Weights of a small image classifier.
Model: arch resnet_bottleneck, norm batchnorm, activation leaky_relu, depths [4, 7, 4].
Training: soap at rate 0.0027, 4600 steps, batches of 384, held-out accuracy 80%.
Data: trained on Sentinel-2 satellite tiles (TerraMesh), 72500 training examples, 24.4 epochs.
Rows from block 12, named by matrix and row number. Each number is 128 + 32 x the weight over its row's rms, rounded and kept within 0 to 255. All counts start at 0. Numbers have three digits each. After the name is the row's rms in percent of the matrix's.
# convs0: reduce pointwise conv (model.blocks.12.convs.0.weight, 192x768x1x1), inputs 140-209
convs0.5 105:113152140076094137149162123050157147080101180139119113104095114087136103100121146094155082112138092154131122123125155118144125139148152127104110147078101085166148086070151079153107098058146152119127202090123064
convs0.6 099:188146132149097073083176110099124100133183126087093132192132133143180172118158153124178097151135134142120140105172179146125090073104152104154133144150105135090152109173141122086121139092155142092116101110171170
convs0.7 101:090093096163125103145105205095113150156146086132168129187147155147110174163135101149075102195139187103071100195068104126172126159166183110138169175135104098167170161114078100140183096185133098113154184167154145
convs0.8 101:126132094119153147076129170119125134169090102093191142093151105125109107170129157124157126097081101121167085166188163108165137105142110126115135108109096143125103132120067131137141131043179156185091160158106162
convs0.9 098:092141177095129134100149171124060137139114129171157074086132161128088086095102102144150156206153100105137106137122167143190144061104113150170109031114135099199089159137136110126109136128183139144111059125114109
convs0.10 100:104143114121102130152135108097093163118149140077099097151085155113140113182105104155146194142067098084176139171124155136119069164100161136093091082112182144157131189075143093106144157151191166172083119190157121
convs0.11 102:123115128111114190133120101105152111151101106122163130140113119150076090091168144133098101142094065131171168101124144108074088086177149082145115083189099119066101167144086130091081148092162173144075170117079167
convs0.12 101:055147186097163115116153138134101104128176143147134101138104131090149119128154103083159112085146114126141125116144106082105117106135135155106148144150117126148160060143129120144166121145183198147134106140153086
convs0.13 107:130184113157079184118169086133133107098164118162096154080147145132149047178127062081134086111143172112150139099160176097150168122162122142168135092105098113122097111158094129109132103152190129117090145111173127
convs0.14 104:095140106191108153119163134147090162119127129096154103105119101121093023072137142066101104080088165144140165081213081109095139181206111132167093118170104086133109162185139072202136161140149085108114178094142143
convs0.15 104:146071104056102142146136125152102107090128129180152130112127137080145137115127080090121199093057159116158100115079118147124075148065134144084111053169113132128099099089086157195079124107131106069107120091202149
convs0.16 094:118124122170096089140186187126172134145097116105155155149147164106141134102193138084152139132139146106091128079174120175156179123203106164111106097119097127128087056061089101185109196105140150127198147159197126
convs0.17 105:111091126177134134136131154113131089100145188116086164179119145098105104070093153136099059138123126078139161049070095088140121131088124137171053139063138150095110075136147126105121179157103150117104147121146126
convs0.18 102:170071080152064122143081135123116080096111093115152113125121123100141113158076129125139089119151132145175132128125108121181082187162136050192098097103096244152066093157139185147096113065093127141165106122080162
convs0.19 116:142117109112092112125122057110084121184070144108111139183149127145123098122144132151138004071123129115169074150178186130148070056159135105093113165137113209160138126099190123193066154087137130098120147145148110
convs0.20 090:128106084127100138123084157129125169166142140167152119146144143155211108123119109182167166141190168125101180142180176169154117130126116095152168083163097154115163144122108137078126133110124124113176124173120135
convs0.21 102:068086114089151092102161137134133143105151102084077116115074141102106126129104112152137141150144143129100098119126154123095118058169129125181203089120123125122123122151087102114091132165091140108118137106151200
convs0.22 098:101109129059122112154121169097122159120161195108135087111124130145132129177139104142046150125144175230107115138152156106085188130093126121133109083092120150083164125110114121108156129160159121105149155116144147
convs0.23 103:156091121110129124113082172123091140120124145097068089140100124148047102092050127147112134132188110145112126135092137105112127142119150138117130110130117138112136158156093122156181112161116146105085153103193131
convs0.24 098:115118128094194132157078124093152129126080104094214099119137111107140138138142167086038166150137137116077145163155162105132138151132085167074159115158137160069088153059105124145174097154143143148116123168124146
convs0.25 096:168142155142078086147148081124150119146130188100083170162127175186091092085126097140083164085166150192120166084138058112144126140132117166127108109160137162133188108162154122058167120105103128153126139122178124
convs0.26 104:175094115131173116127099126167122082116170086097133120115084143159094148118087071100133216169131074039122123134110051175135143054100146138127183121048109161124143104107118107081098121138166182109137070124105139
convs0.27 102:188050144139099145106118150124132146122147092101129080126121122156101107080174141082112090129176157137112125170062114151126116083156089072114146075102141118106117151179101039150127110083151134127162078146150106
convs0.28 103:160062130145151105150114101135148079131110138088160151162145148117106071124153198098171042129129088106116098100141151107147162142123102172138084141117122094104167138164167186145107108115132159137176150125196092
convs0.29 094:109073134156110153125112128132137221199081096117157155140161131124125151150162101139198146198104206092081155146098130120181116102175104087083085109131132067139154116179068082182135135134119168151159170146110129
convs0.30 103:135153104072092150115107128164119130124141138105142134131108108060073190114121116132124133092096128119099130186124091109129124067147132123149145151127096119094139202184119060122156062145174142117130128147109168
convs0.31 099:114120139066113114116119147097131074187136160128101151173123143110057063130135140083129175137173110145102164133194128163139166129139103160133158147073140078091158113179087087155105111074122117128120165118156130
convs0.32 104:159154114126093177090126129045111093098119168107104132193124148066032069075129170135130148146169138169123093077092114145158140117166140152119210101156101153092121105190125087168099091156091086198032096121154170
convs0.33 098:136191077150084137100127142119088193147076093146119166179104188117150146152131119124074132129112126160132165157194102147140111139150132139122154114122119084170135140096147139093119089087071111123110148114074107
convs0.34 096:149136141104085129106072123160135146153115166090072112199092114174091081135141056138155131103110108136121137076157111101113176099116152155179128143180125149093104093103081120126152134129141144171139115093150093
convs0.35 104:096110172139124144135092159117097109161123124164076102085112118150103137113116075108096183096123131209161085100156164130175115148117147154183164151170152122201099095168105129207100142080054141092111094063129151
convs0.36 102:110090122122060107137061137131133119112098125156140183200082107163146143111094140148083126134120084054168106127101140073148129095157055137094113095093117107120125099149150161177126145113159185113106216145156077
convs0.37 098:114144189167116158207129116125180154133109194111101112080146102153106135086080081084127096212141142158108138153070158128119134177129148105151102156194111113143184079119111141131148122177138141201149105133127122
convs0.38 103:132097117090083144125111179099123180106122100061120080134119111046114169177121140115090154162086090139141115155061156153122133094146145144149088120111114084101146113173179206152072113100138167087091106130088079
convs0.39 100:113147102091104132149150139113092118187141139130201142131107135135191131123115135081110072102092118143147134102154169131129131152065081070128086119138071080146114071071132103178097112115116138121131105141186179
convs0.40 095:194124085080101150131136148083075145114134150093142100142107112138116137122080104080099118113084092117186198139099185111113088097151106146120052191185105130125098147161144179162196126077115082050089145078161102
convs0.41 097:142148171133114142132109209196095126125076105154118103142115167156122087116105140077164168183105109105122172137121133141114139109140171110103095061163176146157120097102088115115086124112113171122125117138102184
convs0.42 102:098153102127095178171151135098130126148186134113106050063176141121117165141154135135119122100153116129075117145180119132096128087188122082174167086108154104130156110095117103141137077104132101168120126103208100
convs0.43 094:182196118159154080124123178142066143102070153178137104163061151125126120078149117085097095125167085147114111156095163107126136089106179154113147103105133114137132094151144128186127134184063151201148101134166123
convs0.44 109:083097109119126130125110101084090138145131128156114127097095114092100153134117128138140138110131105138132125140122072135140118126149084085116140150153143160146196107182079122147089119153158106124089122124127160
convs0.45 093:127152155169094086117080090126150083124138125119128113103137118139119177153146129132174111082151098157152167087150050088140085157135185120125192111131146136109137227149103135096089059114145179144090096114143163
convs0.46 098:124082136153139118123186106115103149118120127105157091113097098095104056095092103124155134105129133193151176111130146088128172182214163127120080175180149151149157131167176138146167116159205111087104131108068074
convs0.47 099:157172135106123114179080120129107115086077064133151149153174128156109093148104120119155168159147098127189125129168151138137137084098133075144099117130108119106091122142048106067122148154125116082126165161096149
convs0.48 096:134113121081085135144091163142102148186128129094174101109113074116127115068132079129110160152099159081138157149078154072100105133129143133214136138073114143143155116102128103133116078107118139101135101112130130
convs0.49 104:142167106151077159176136117119114111103176126119133087093131085109155154096147162146081184082139120151086089231104135194168144103137080078116126121092127113102159135151121141146118107077099090125097083171104169
convs0.50 100:091099197148139132098147075141135142136151151131017169085119188117167183159190137113089172164078111078116147138104180078141159101139102110140178165101181173178164064142106101123138135144068155137161130127132113
convs0.51 095:121165150173155153119162184240168166115143129125075094102235137113155137141177147193166199122119111144103106140159162168077110170131185141051190119112160095104134128158139114155174106129152161113128168091144133
convs0.52 099:140101105124144149100117097116111159122130123132184105187144082134115106163139140072100102107125126099079115159167171131203129128182124146217082101141102093097166125073111144155107102117102126136161114102145141
convs0.53 099:096137159138124092126119106065094158145045136137152094141104062110127183129163128084143108145117101166112094170070182086154092089112165153104111115095143130154151133121138136098086144120126131167140088196139133
convs0.54 090:185137167135123074112136106110155124192145113131096135184142180103104175109129094077174147110129141068138117146171116127154186114108126145107136140112091146148122149120173106115108145162092176118078125130110151
convs0.55 102:159094127074113140154122061103093161183156092131185186092148120182152132094086151123130082119114123149170123164080122088168190173157093109143111073128120169162145125056098130144149146105180130100104118128137175
convs0.56 100:137122176148110135179087141157090093136106114159106110134112121171145145135111089142114086133139114124082120136124139175111106089131095093186091172151162189112192138105047051114132107088116141094098168134160118
convs0.57 101:092135150097115181074199115146094168114120129085131117151091159119118154168156120043134095122103127180182144139122147169090170106111139116198123173103164130088104154110114117124143130117135116122118079142106149
convs0.58 092:141097110163076226111113114136168114188146173130205200095067103113118118145085102124138076089189100165149204189122152142148112155110080068125066168092115171174115131069115131135154165131123152118162146085130121
convs0.59 100:093081095142132074116143097084129189193044105144171134115113159136164133152112135117126186103092118161151116166200100144103166089100122081123105152157148133118116128137138071058139097184109158134120171165124104
convs0.60 096:127105124130084105166118119119179142143145107142141103116064096085083108130187080086118133124055091155156072100172085141090153080147159114145168196056112117149071128163111152124113142164083219151182105111150058
convs0.61 095:152158143169169119166111088148104097105193189188115055116199129103110132140184144070146101149121128135172117150123070117147188147134099122077114145146131145146171144154111180129160091116121120138134157116132120
convs0.62 097:118107116116111161137123127184092074096086113141123093115135168097115060117126115181073139137093161155098132125144116098129117156112123182159122131155141130182122092153159133184143113138101168118146112122080076
convs0.63 089:156147124136063149132137077147152122136130172171130170145130129146115055101134156151094121130199137181124155122164038110151082146128113091185110161088107199116141141093175178159181211114088172109113155144122129
convs0.64 099:157109129094171143148111175154123094140088159105123115184096130111160134081165143126113178167130103179133159122033159163125182188173101108113139142108116154108185176129137110088137094163139180089085154060111102
convs0.65 104:089140113084186157109135089108107168155129104157143162107103099101138116096114138122131114110153126129153158129145133148128118153192115061185112137150148111146105159122115206120063154100145150119156139123074089
convs0.66 098:108122144108113146130089076160115129101146097096132120099113118168182184162182091153145100180096147028106147136077134153088158113095120102158153150127084123073115167126137151119129123115106137164141146094099105
convs0.67 095:045133132100118133137120129110111165096126124135149114128097132127117136153130112137136155114124088205185144101172160124177124172139160126103108136147130079113120165133086125116145142103119120158078149121082156
convs0.68 096:089105150118128129130132176215149093211093123116090148119209098146102103149101108141154120080151122064148177147141108090138133159138092126103157122101115132121197093113224122081163170121134100070100154154121131
convs0.69 104:142143156137085126098215168111119149117196096119087075091103122201140119150099142087167170121088164104068112085093166140110115124105128108155147131103150177140134164163160113170062060129105166103108168172103141
convs0.70 110:130161173068169105131185129148137119086153128141132113126149130074134079102166109167154088089129119155074072175119105116091151105070136123154170140101176112152141087086100097100091104103149138135131178102124142
convs0.71 100:133122069124133117146116080095160116161133117154149098093163156136157104132095149125139116130132057036149134147125143137071112100125105124146150102097094082105158114124135158155086142104164189108113167110076115
convs0.72 106:115105092121109117125128173086085134088137105177165127119126073176138077141110096156076126108102155138127082149138136094154089210097175132164129129129119078107179112145126109152088145097121111118100064108174114
convs0.73 098:141141088120138119137138160175141105187111095155117156132139131096095082145142147156129125159085096101132116110191184149090109073140166063129123148109100141119149098114172087096124165121116123169129088138072152
convs0.74 101:163129159166128145122143121108145071189132096162123114136162130179091089153075127123137150131133118081158172109231148150114116118126127141075128133141185094156119122172135097148138122139131132146105116106124083
convs0.75 098:200104126137134124120158105117164180190146245163080160123105115104123119100159175078147148113125082160129095112118103099132112091055112203107125159095115157137169120131065098073135117145135106137132195080095052
convs0.76 124:135115093095081141120155146108159146077111130152110115081127174147116132085163110140119089152146165156152097110102145106071146154117121085117126121137060063099186119132140139105109142124117138097089121127119087
convs0.77 099:129168153184118184143082090066154159153155180094134126141126037154088144152190140138043109192092159091110145136071110117149182089177125061183129118148110125104102147138115121133105116148149229134083083121131127
convs0.78 097:179135098118098093161187137125132115089115088128061083134154116162127132133138147170157144122138143112121151176135152138121109146104156096157103158121107124140145144116137112139128111092058081176067088109075185
convs0.79 104:126099132121108106136108149143113146211140082160140145145099131133101143135139137116137117104108118180169182140116114058111105125153103105125106089126119059129143137116147216098126152146117139122210113174112111
convs0.80 093:113169071186128105126098131120115157096141091151109094133145141155097135142174144180126134130099137096131082175093094110177107130145148169139134138103138127146103138128149073103115129163112123156090118148137108
convs0.81 093:115076109169154161116101197164106117202140154136113154110130074136118105161080111118131143154175130124200186188100065133100137156137157050138185143140127165088141095080064135121145183142135065148133124139096116
convs0.82 102:062079139193078151134138112149075152152105106114108184067149125164106086144079108140140122110097112168134115097089126073116147123073134143122117149101119183120117134113155076141150181170120134089094117128083131
convs0.83 103:163180130168061129114137173112162149078175119145116164126100128131140086164129135174157145091142132083123123173121135134140123091074153109128096106144140092122111113164120088097133121092059176181129195161169133
convs0.84 100:106151154165109166084119156162125156166092113123087154084123083144108056142134113119143094078092146187161187113123137132066092140163123110126115149131119083186107146188183102097099107116115189146168091091125121
convs0.85 103:130094148106068110129142159177171146096118087118104094114111102142124097071080115134110129101089152119192120084148109135099173216146144135074224061086145162131127158118145132163081120106081139116155144078097107
convs0.86 100:099146120123144148111143193150106126152117134137127090119166107114116095154135093128130233155145169105121170141187108077120092111112148097129173100141133139122159152114157089147091092133100099123141144199156138
convs0.87 100:079152147116128084083188113055117085125113163142116137133140149151068157184151165191087155105127132135150128164106135140125096076160158127134124128128084127149120134151129162083055113144190123115115031149037212
convs0.88 098:076116152185129091100111110170099118117143144116075158189171142156109105207164154174116034159160176054140106112118148125138093114082100054160084110103146201149070090113138150132139180139080118157137111142110164
convs0.89 094:066171097072141142083125166137075189193139094159147044103095071109123088149130129120076136151086149175114134119151086189171164118163130136134189089116159109115165168188162126110077058116098147131166170117140157
convs0.90 095:136151140119114112173198078110144101126125138145108122140092140118117116086119115095128097114134164131136118129145064160129124152188106110186047166170096116159093107122147116125122121091084169189112192168199157
convs0.91 109:014125108141056152109147126111104113100157119172093178108052076103076125093162128075128164115107175147119086209162138066111150122131153135107158105116147164174122130176091139097132160129128163127132162098101148
convs0.92 098:159115156145047110127171102110151131147096143088063111107134143134136156161113160142112169120162136109109132158135119126159126172078078099117162153084153122076143155167148157072170118154115119108154141180164107
convs0.93 095:137165114081133116113081181171170105156099118078108126148106088115151090099103112147189162042111069075107125158142107143066170091191150150140076136165091072138100117159109168115144172099050174160090177147138160
convs0.94 097:139127119129132105081149115141131138155140144076204123186082188167153183130137130128143115133109089165119079125099168180059094054124113137164162176142135106193148161146110135136137135094108136153099090156064145
convs0.95 103:194096171130153130132109111130111183096198047133176147143141155131110182124141100108071157169135151089143160091103128076175131147121116158114101120170161156102208116090126120096123094138176118085147113128129109
convs0.96 095:088204120181084116112083114151115156109136130117153123127180088150103109080122149150105159199134155129163019105216130123132166123121125112090158215091106082122143120089179089113108106121191133109071127135083093
convs0.97 105:083068168133148159154116150035153091123082111115113125214103158137129092122172119134153090089079132108170088149131085139144173160112120064176150134125223175116128146142119132178093177104134094157116127104071112
convs0.98 097:121048139144156120068094154132074092116177114121143140131164151110088116123073145091163117177179125125056107112076081143138095108092072072107133149112133163123125119113116153052097164188107124100175134086100113
convs0.99 100:141085135144156114150111172126107060114095116120074153130097103180101056128095104163148152121083139117129079141108069214164115164131043119136107102092118142182130118100103118203100152167141138165140111119129146
convs0.100 098:146163110102175109149135105048082098101071162086112136130111109123104140177123186077118130134162190111132150107174135149162096072100120117157098161152175099151098146079166125206072175159120126161141123159176138
convs0.101 095:165117121114135196117121105116139119133159125120111170161138121158110161192149141220155119138141128177106166186068165144209119124123147079090084173121148086121123172207165079118141129112137111169152132146147129
convs0.102 098:158156088077149120152145104124083150125127140126160136070156105091093128147133179193098149040108137112125150124174136142082152153064103148104146111099170112133130144107143162172086136069126100156122140149136117
convs0.103 103:076125103191085125168149203086108126067180083159096068084144103129094120149111080151077164114131204145169095161121171148121119149106138132142097157129167101137172059143094165110119122106165098109164097134133133
convs0.104 101:138147112149111075129121184082189096168140159135079139131132122100090131062109143128158204148157112061116216125161116144101179094059109107152121116112092121126213070072139073135070150089160135096214195120132120
convs0.105 099:094166130096093160141155119154216122100107060170172158161134156101142112184152105123117098130114136155147181101117132072157102098099116062127084093120104108082106152139092134168147093141099094098131109118146174
convs0.106 100:113154135101069166090158133128155149117144109107065181201154152141143138057150075119132129116137160217136144116088108092131152154123061138101113162183128142138123163101067129091146133108144115119121073069091149
convs0.107 091:118173167116141131088123096050089083127066056187149125134132206159104165121079138095085100108148118179134185121124083108136107090129115054148063150183117204113120111155105114107168140164119185133108107131143201
convs0.108 106:152111135156159123117134072170193127167101171088171131147162147146093164177116166112111140097132133170134087143097200129097132163106169119157084148102118147191117087124097112200091145117111110138138110168106088
convs0.109 097:146135138125121142104137117158189163088130182094132120110176143144145160117133096117151123138076071123096168092095200135109084150136098135072154101137110133151151150106145100123126141123156143126124224135182104
convs0.110 100:103099096170135079093097119110143149134110140093134169142106147083111123121088096142087162179156088133156204094134116127168156092102154220152193126118082136131191122170173197107143150112142101118114095147155142
convs0.111 100:104116121125097146174174156127151112075118092215165145084100095101152192113130136163100101112156234173160137153127128139101079106104170076146185124199148150080168108183150150158115104134134147091121065174142151
convs0.112 094:113132113191130142099201110142146131124166152078172178111085161091110164133069119100167124093107116120182143134073142119096125129133126149059140138133088099189114174125121126105166118094130083146177121186138126
convs0.113 106:134103095136122161092116130110092158129130097130105097137135137141150127113135127192139139093090123142142112198153171128125161141123160068121182103110098053140189164090116121116135177130133172101104155154088129
convs0.114 100:179140130162078197154137161170116120124129113098136140104128108210136119116097093164044113122145128152115133170103128175153135156166186122114156065175145122073143108144106135126108107149129130152133105116087138
convs0.115 098:122150162158126121159084138110093126180147136080116101106136110107146150143092139081117116075123118184142118115156108070175130149078135133114120093091147186107193132070084096118149130123143104172092092089166130
convs0.116 099:105129077198089136113096124186150147144148137143105066108141086120125171157114119110098139216120094109114175128137103112135141103114152077122137088103146140118144127127141126071124147138171179146097170113097154
convs0.117 099:168136139055132161223164118089125162149062128145106134139188078142136122068118129201115164138083127112147111140048150120113082123178068099113089127090066124100103114123131117165123118096104190103154062165164119
convs0.118 095:243147138139110099090161153117151104061148136131122206187138101084146129119124120121155127158145158151108080127122128106129069122038113163082117116178106156116123151156110178125133118168147140158099106108134056
convs0.119 101:147124098156173117109194098156139129186058072149137118071136153205132141118086155127139084087063148063144174061111091116124082131105162041121134107108130127126129154139092148129130120122181061144067072153140078
convs0.120 106:164126161125151127143143120103163116117093182122180108214109141120097134175170107136092112081205113116147140102155108097176156137079042161105094159174176116073104092137073158111164157125133113119108141158108165
convs0.121 103:128082147104195118073053117125153102147108139159136094102143083085139105148125112170193124133072107110122111110155149093124088115095114129191106143093120082132162142154102120127183170195092228069087125174166106
convs0.122 102:113097147135131096060125158152082070105180074093138155132188144125127114153139127107147204154159073122172136148154108180094091106089146168128129123109160157077153119102115169103113116105122125172146058116136173
convs0.123 098:180136113116201118112089103140085109142120087185099157155102126159111119129102174146152108170161136122113190064121127087086090130122159101158094128156145107102110102113168135142130124146079160147140141130119121
convs0.124 102:085146103148154170153099172143139182171145173125119142160155157096149136150111071110144191187090147097098130143110152117137180109130124138188136130079164104121176161092167170136102109104129108146108144117123159
convs0.125 101:152111153134099099113142105145180081116101179127177133179074184092077087083194189094122129121131091132149148119163081143142109137164123069146105120137069159151133100120115130161141118096132110124169143103140167
convs0.126 102:066129156127128058083150181156117144108080142201145158125093107123117089127119123074121132183103104117183182177096165110099055159099117130121129101111094104089121184121131133129105108087156180094100150096154125
convs0.127 102:129121087164066131194152133121093084128132124141119164121088046215222152183110062213112118104122136105103155155127158097157082104156148162146097140162127141156147163102070092151155128112141139119144129139107122
convs0.128 099:092110169157097130087160187113123085134127111082187098128070130163140091142172148121110123145102093072106102090088127138153088086102107146131195113059102095146066087132126102139074154088120124119108156189151124
convs0.129 099:153060162124161102156096233116131114108147177136098093099065093113108123164057100120078118170086077119128132101149153118056089149115122097119172122116162148154157138145144101127102165167152218111098216083134150
convs0.130 106:107085203159094123137123157154110145193121146110093105098038124152108175088126104095109107116150154150165147103132111125147108161139132112155110152104121150097154156060136168120135126093124137163096133126121127
convs0.131 097:154172138092123149158140101126116088130138148111142148244140136105117114154182174104101115114195069127171097150104176163220081117179091071140100175103085160117110109085069161149161120169160151150134093130119180
convs0.132 105:062149106179114103090165129131101084115173133122110076116134118074089194153090067182135115133135138118106157118166127132122133120171161224130118116170107155092172130210105134151122155074095190137114112142123151
convs0.133 107:067162140125077134125160171136134111125090166095159133113096115116062127156090129111124107112096077154156165132123107111160140129125158102124152096123103087117156134165115076128094174119151133117148092083068123
convs0.134 102:138133151155177149086098137122153172183098108104099123096087134202175167103138154124136087175142126160128098139102132164109101094171121127144149096122076104096137120156147107097139150107165167158125069134106113
convs0.135 104:149162091134121170109127164198123152128171116218110084101136105122059116146037160081175189101076117098132171139096113106120102158108133131132097122095101129095066140098111101114058109116156138175095095151129151
convs0.136 115:146117139159064124138120103138150061130103127126146159138105113120159108064127120114120076143119145085131158168108154043089127178106167107124073098040145133143170150134070044093170104135119103129111140156133176
convs0.137 098:129160171204035145098177067082138080166120140145133121131171119184123045132095163149158146135116095133086142097176135149115124131147092112080153159181056104188142171128137111101157190133100144138089143133153159
convs0.138 105:160105128158150136118106154094144166111096137118111132086125095130090178134123093130084091154086159102140115073200136136087115113189153043073117174133209124064142101154191100107091183124095089096140064077201124
convs0.139 096:072132119152123108084118185174129108115112115135176163088159136172131155183137165166136122089171120156142113186085138069165105152095172075121206170150110140129085126115148041101148113063069111171128054150147132
convs0.140 102:107133151167143139099145168165112121046160135115124144108117152110095175143146089225137177110056167142167091129115149095103112139082081126118209132144121145172107175152131092124135090093210135153133071119154100
convs0.141 098:078146131128122161175123168169154087124180114020129069160118091081140163162130109164154124129137101149201131091104146113109145244157132175129134080082129132123124141082120129152152115119089039124127146094163146
convs0.142 094:172112125100122155148127107138096100141162124139120143165158133178110078144169151084089112107098224141149097139112131131108119068126115114148151140079124171156081139121058080061125122186161144137138133118108114
convs0.143 104:146120108074145127108146132173154118132126127175099134133108125206149069216117177133131134127092099108181112151177093151140128174098091034075141143137141140093145087094100080150104144091113179150142105102142138
convs0.144 103:077142044100123116122201128168138153091120159145116135157126136180104070104149158128076102137073157169130120096136089113125182146108070119080126113120141071123042125134165080165151147082164195177071118130122169
convs0.145 091:104103096161165144092209135181142122090136201080099157164111086119172159057145115130099107156124139160138171128156183135042140137141141110119100100130111108155110058172147114183202116166098206162089170135159140
convs0.146 094:166129077139113133124139200179111141155154162140067174091159144124156109166170120108120135158222104141105140161128120139114097112164102078120066174173143103099138061118099086065133198094132076115150108121141171
convs0.147 100:148158155182163137133141144115111118132099131126098117166095106151133138107067107065146149115079132104157109206111099104102098120094161124255130141147130147157126131175167172127158131146167101100152105144115141
convs0.148 100:103135162114156160092165181161128172075072130151091180075123111126164133121123089191176165146110101148182148176115191052128092167142120108107122101107106086094144177170096126158133096105157151122072105071146117
convs0.149 106:149163138173198090077170168120201085102171227160123063149163127128058121099097173098129125153149104116117136158110098076079190141127122064133124169110136106098124129051126053131063136104148083180143111134081105
convs0.150 102:130202091128135115105116118105130180165163150117143184121076084122095181139163178176118124128117141108135099189160110152108064113126131111140117148120101151088097123154168199135189143111136105103155161156134072
convs0.151 104:153115133120156155142090127121159107112093171171113089109092136073145126099126155126120121143147146196147149117128105104097151149138120093114130128091138156151140115094136138165131172102113143084188158110167110
convs0.152 102:135125080136180101108176120138134148173093129046116074099122118110120102164140131135086084072120189142139187138112129127114159152141081097160147106127141120116099116099116102230091135142104146173175121160150144
convs0.153 096:078172103162069154096136136125157118143100126119136133141124089126095135149132138150140110149104123127125136076123138157143146180130098132115057121083142115138130119126066096160161138155164128134148111118130109
convs0.154 103:076137117047103085113212195128101111077131146123171134085142153096136058121093090191092153085043125119114141111162167139162156128100161172117177161192101122122110117120209163165130142144114107118143153084137175
convs0.155 099:154177104183162114129129136109145081146167159113135071135237087111156125102129146140099158122147093140129104151151110134134187155141104111137125118096124157118160080183125051118129154131185111087105143088146160
convs0.156 102:162105122060100128075150121115147149065134167100165123153087128079152156165127170126174124146141099127114165081150103172079146165164126169161119161110120110138185145137152202156158167087137107106109128079151152
convs0.157 102:161095113062131139128174084104171179094166126103164094144074137114103163157126101150110092119133158147103081160116150106205118140167112133076091154184126167158071120057097102152165170174145148121103103127155083
convs0.158 098:155127104134125063110121130104170119133107106122116103153213115121105115125114156136120079126117124124163127151189124117205155082154119126099148148148078126106159052107065075170197089148132109168171121098101099
convs0.159 106:131076074052153163139147082063165122153132189087112120129112130107153062117117152112115193086101159107122112170146157153162148141145115142179111110039128148113134105112129162106086180149158120135088156084147133
convs0.160 104:144090093173091173099137156025065078137151128090072129170129144151116126101091174122103058107117090184148105152106128082169089107136069049189043137120128142162118150119075123173161133073126146122122156116163128
convs0.161 092:130093135167184087132110092087121138119156152059174139096160105122082093078112133168124162117122168146122117127132111111153115111165144078141084140123115074189147188156120139162154130104119100125132128194157149
convs0.162 098:120119116130117144137165149100144190089141087193148131099146180115143128112125056105090142127127143165127167136155111161127152092119170098144150165156115082111119164065105094142104079112097122145163102134074089
convs0.163 099:120113081129145142163153129166103130125072074155109114131044100146127090188120120123107177158112106147113116192121152059123065123093139134116127147086052089141114095137110137166091132163122098110186130160202178
convs0.164 103:165119116107125136141160159145123107194128121107039111180136150140128183169152095108126065137149100151139083173092132131156116153155143135089090114105130112157124130064090099086151128146158088138141214084177090
convs0.165 105:108110060072118150146113155151114155120131080109123085078125117164137138111132086169079135148114151128128134064160195178187112122122130150056181187116142146142140174105133124164103066134152129149171095160169128
convs0.166 097:105136158157105164093159128107101153122056122090115167127065119075145116153175137102100131105115173130167060131085132102152117121147172087132088170097050143124088058115066099113115167094097161154138064135117146
convs0.167 103:174109190091104124128099153092098164122123104172106114109174138142140219116122161125116112148140108110151146112117188137140128138142228111154141191103154133110064135107139137143165117109113124134133172163096132
convs0.168 097:142094178213097137148155143149165074076129074089118148150116084095150114127117087188122194092177120145130146161123120164140100131158138131055123125119072109082146146140153184170171128114124134085147100106151100
convs0.169 093:160159150119096137090166136143097115147132108100125128223141108095162106061135213160150132119151153074065170186110106086106158088097061146121105068163123124153158109100124127169135190132128150104126118125125127
convs0.170 103:167152124072169136115101108180136108169160114092142101146098145154122157136065112136132175130111125112168102069109123125105096068151093060109082137133190163127171088117138152137124094128127100141172189195160118
convs0.171 096:108112166143136069143223152113142113114120087067179209117168140151068128095158164130143127144156199114135204163109127104153134167156105119102105169102154118144120147143093093071101124145172127116100106154071138
convs0.172 096:168123205139115137130142110115133106150126169080124083130199122085134149156124139145188051128137112098138175108120138109104146152112094139090100147120131098144180144126132128140114105133106150169069090152083099
convs0.173 100:053124145120187142176174133121097117147164084176147122089106129118058115164068118153100214091120096095177114161103172155125156120151129147156096158160102120108126187053126099141127120112149146136151129078152148
convs0.174 095:154126131084073152139101096127158117095196167101105116132101154114120124178111124138125134177150166113135114112141117056159110134129152169149130132165124152142158125104120107149126144112113158110153140063125178
convs0.175 103:132154074140120121220126108111123193106109205107119170105119172127064126061121149110095147151135096126166088128143105153145170123131107148138144146068111148099173096178096126119143154119156075149078075094120127
convs0.176 096:176117193161116146106116102100130085089108129158158173088175162111078132164092138144119112127118111145129106159062130175161121194115160151137155173140120152091060150124130152122080102119150177108141146112121144
convs0.177 100:083168156156166214127095129146153131107167201090161170091117094168104088100151134076185115119103101098114110192105142154102118178147155142167146109094094138172093209096149100146122156162176210186104147136165085
convs0.178 099:157188148095151117129102176195140081144154128092153080077172155112118085170155117083159174169103156098138125172147119099119137176182139124080117070166168099149098158151139127152115134159181157120095126164146105
convs0.179 101:148134122131072109129070119127183100123125119136158142141122123105124102158124095145114105143116188132153119150166151122146135156097104146111017186164124088084117137168105145092139147150174247082139168108109113
convs0.180 095:189118107107122078110154107159100109166113157167128098163168148073148117062088088186161134175063160151105119152100081128129116175140112149122112097072141198187143099126075113110196123101121148097126116066116124
convs0.181 099:141117130175113072130099105158089093153081151106149142143162066117093169105103139063124125146121095141063166110069170105098132165143150191078130092128129139093207137145166131168115112082134112113143150107138148
convs0.182 095:117080127172144166107059155116173129122167118134129066152100163123092169113070127079109082166115138132063148117116050140095167132141075104073123108101167106105154136088120122133134089085106151138112130138138120
convs0.183 097:182149095125159111134145140140155144097117123143110144123126094107167101141121156106131117148166116149101125182123098127077100126193123112142098135102145132122130096044082185137115090147106106118104145138135137
convs0.184 097:117128131092072140104101111123079125104126131141140123146103151160148097101153118116082107146061155100141146103108157124168142075072133066253132139104120121159100131138121085157111117109153103111121118133154115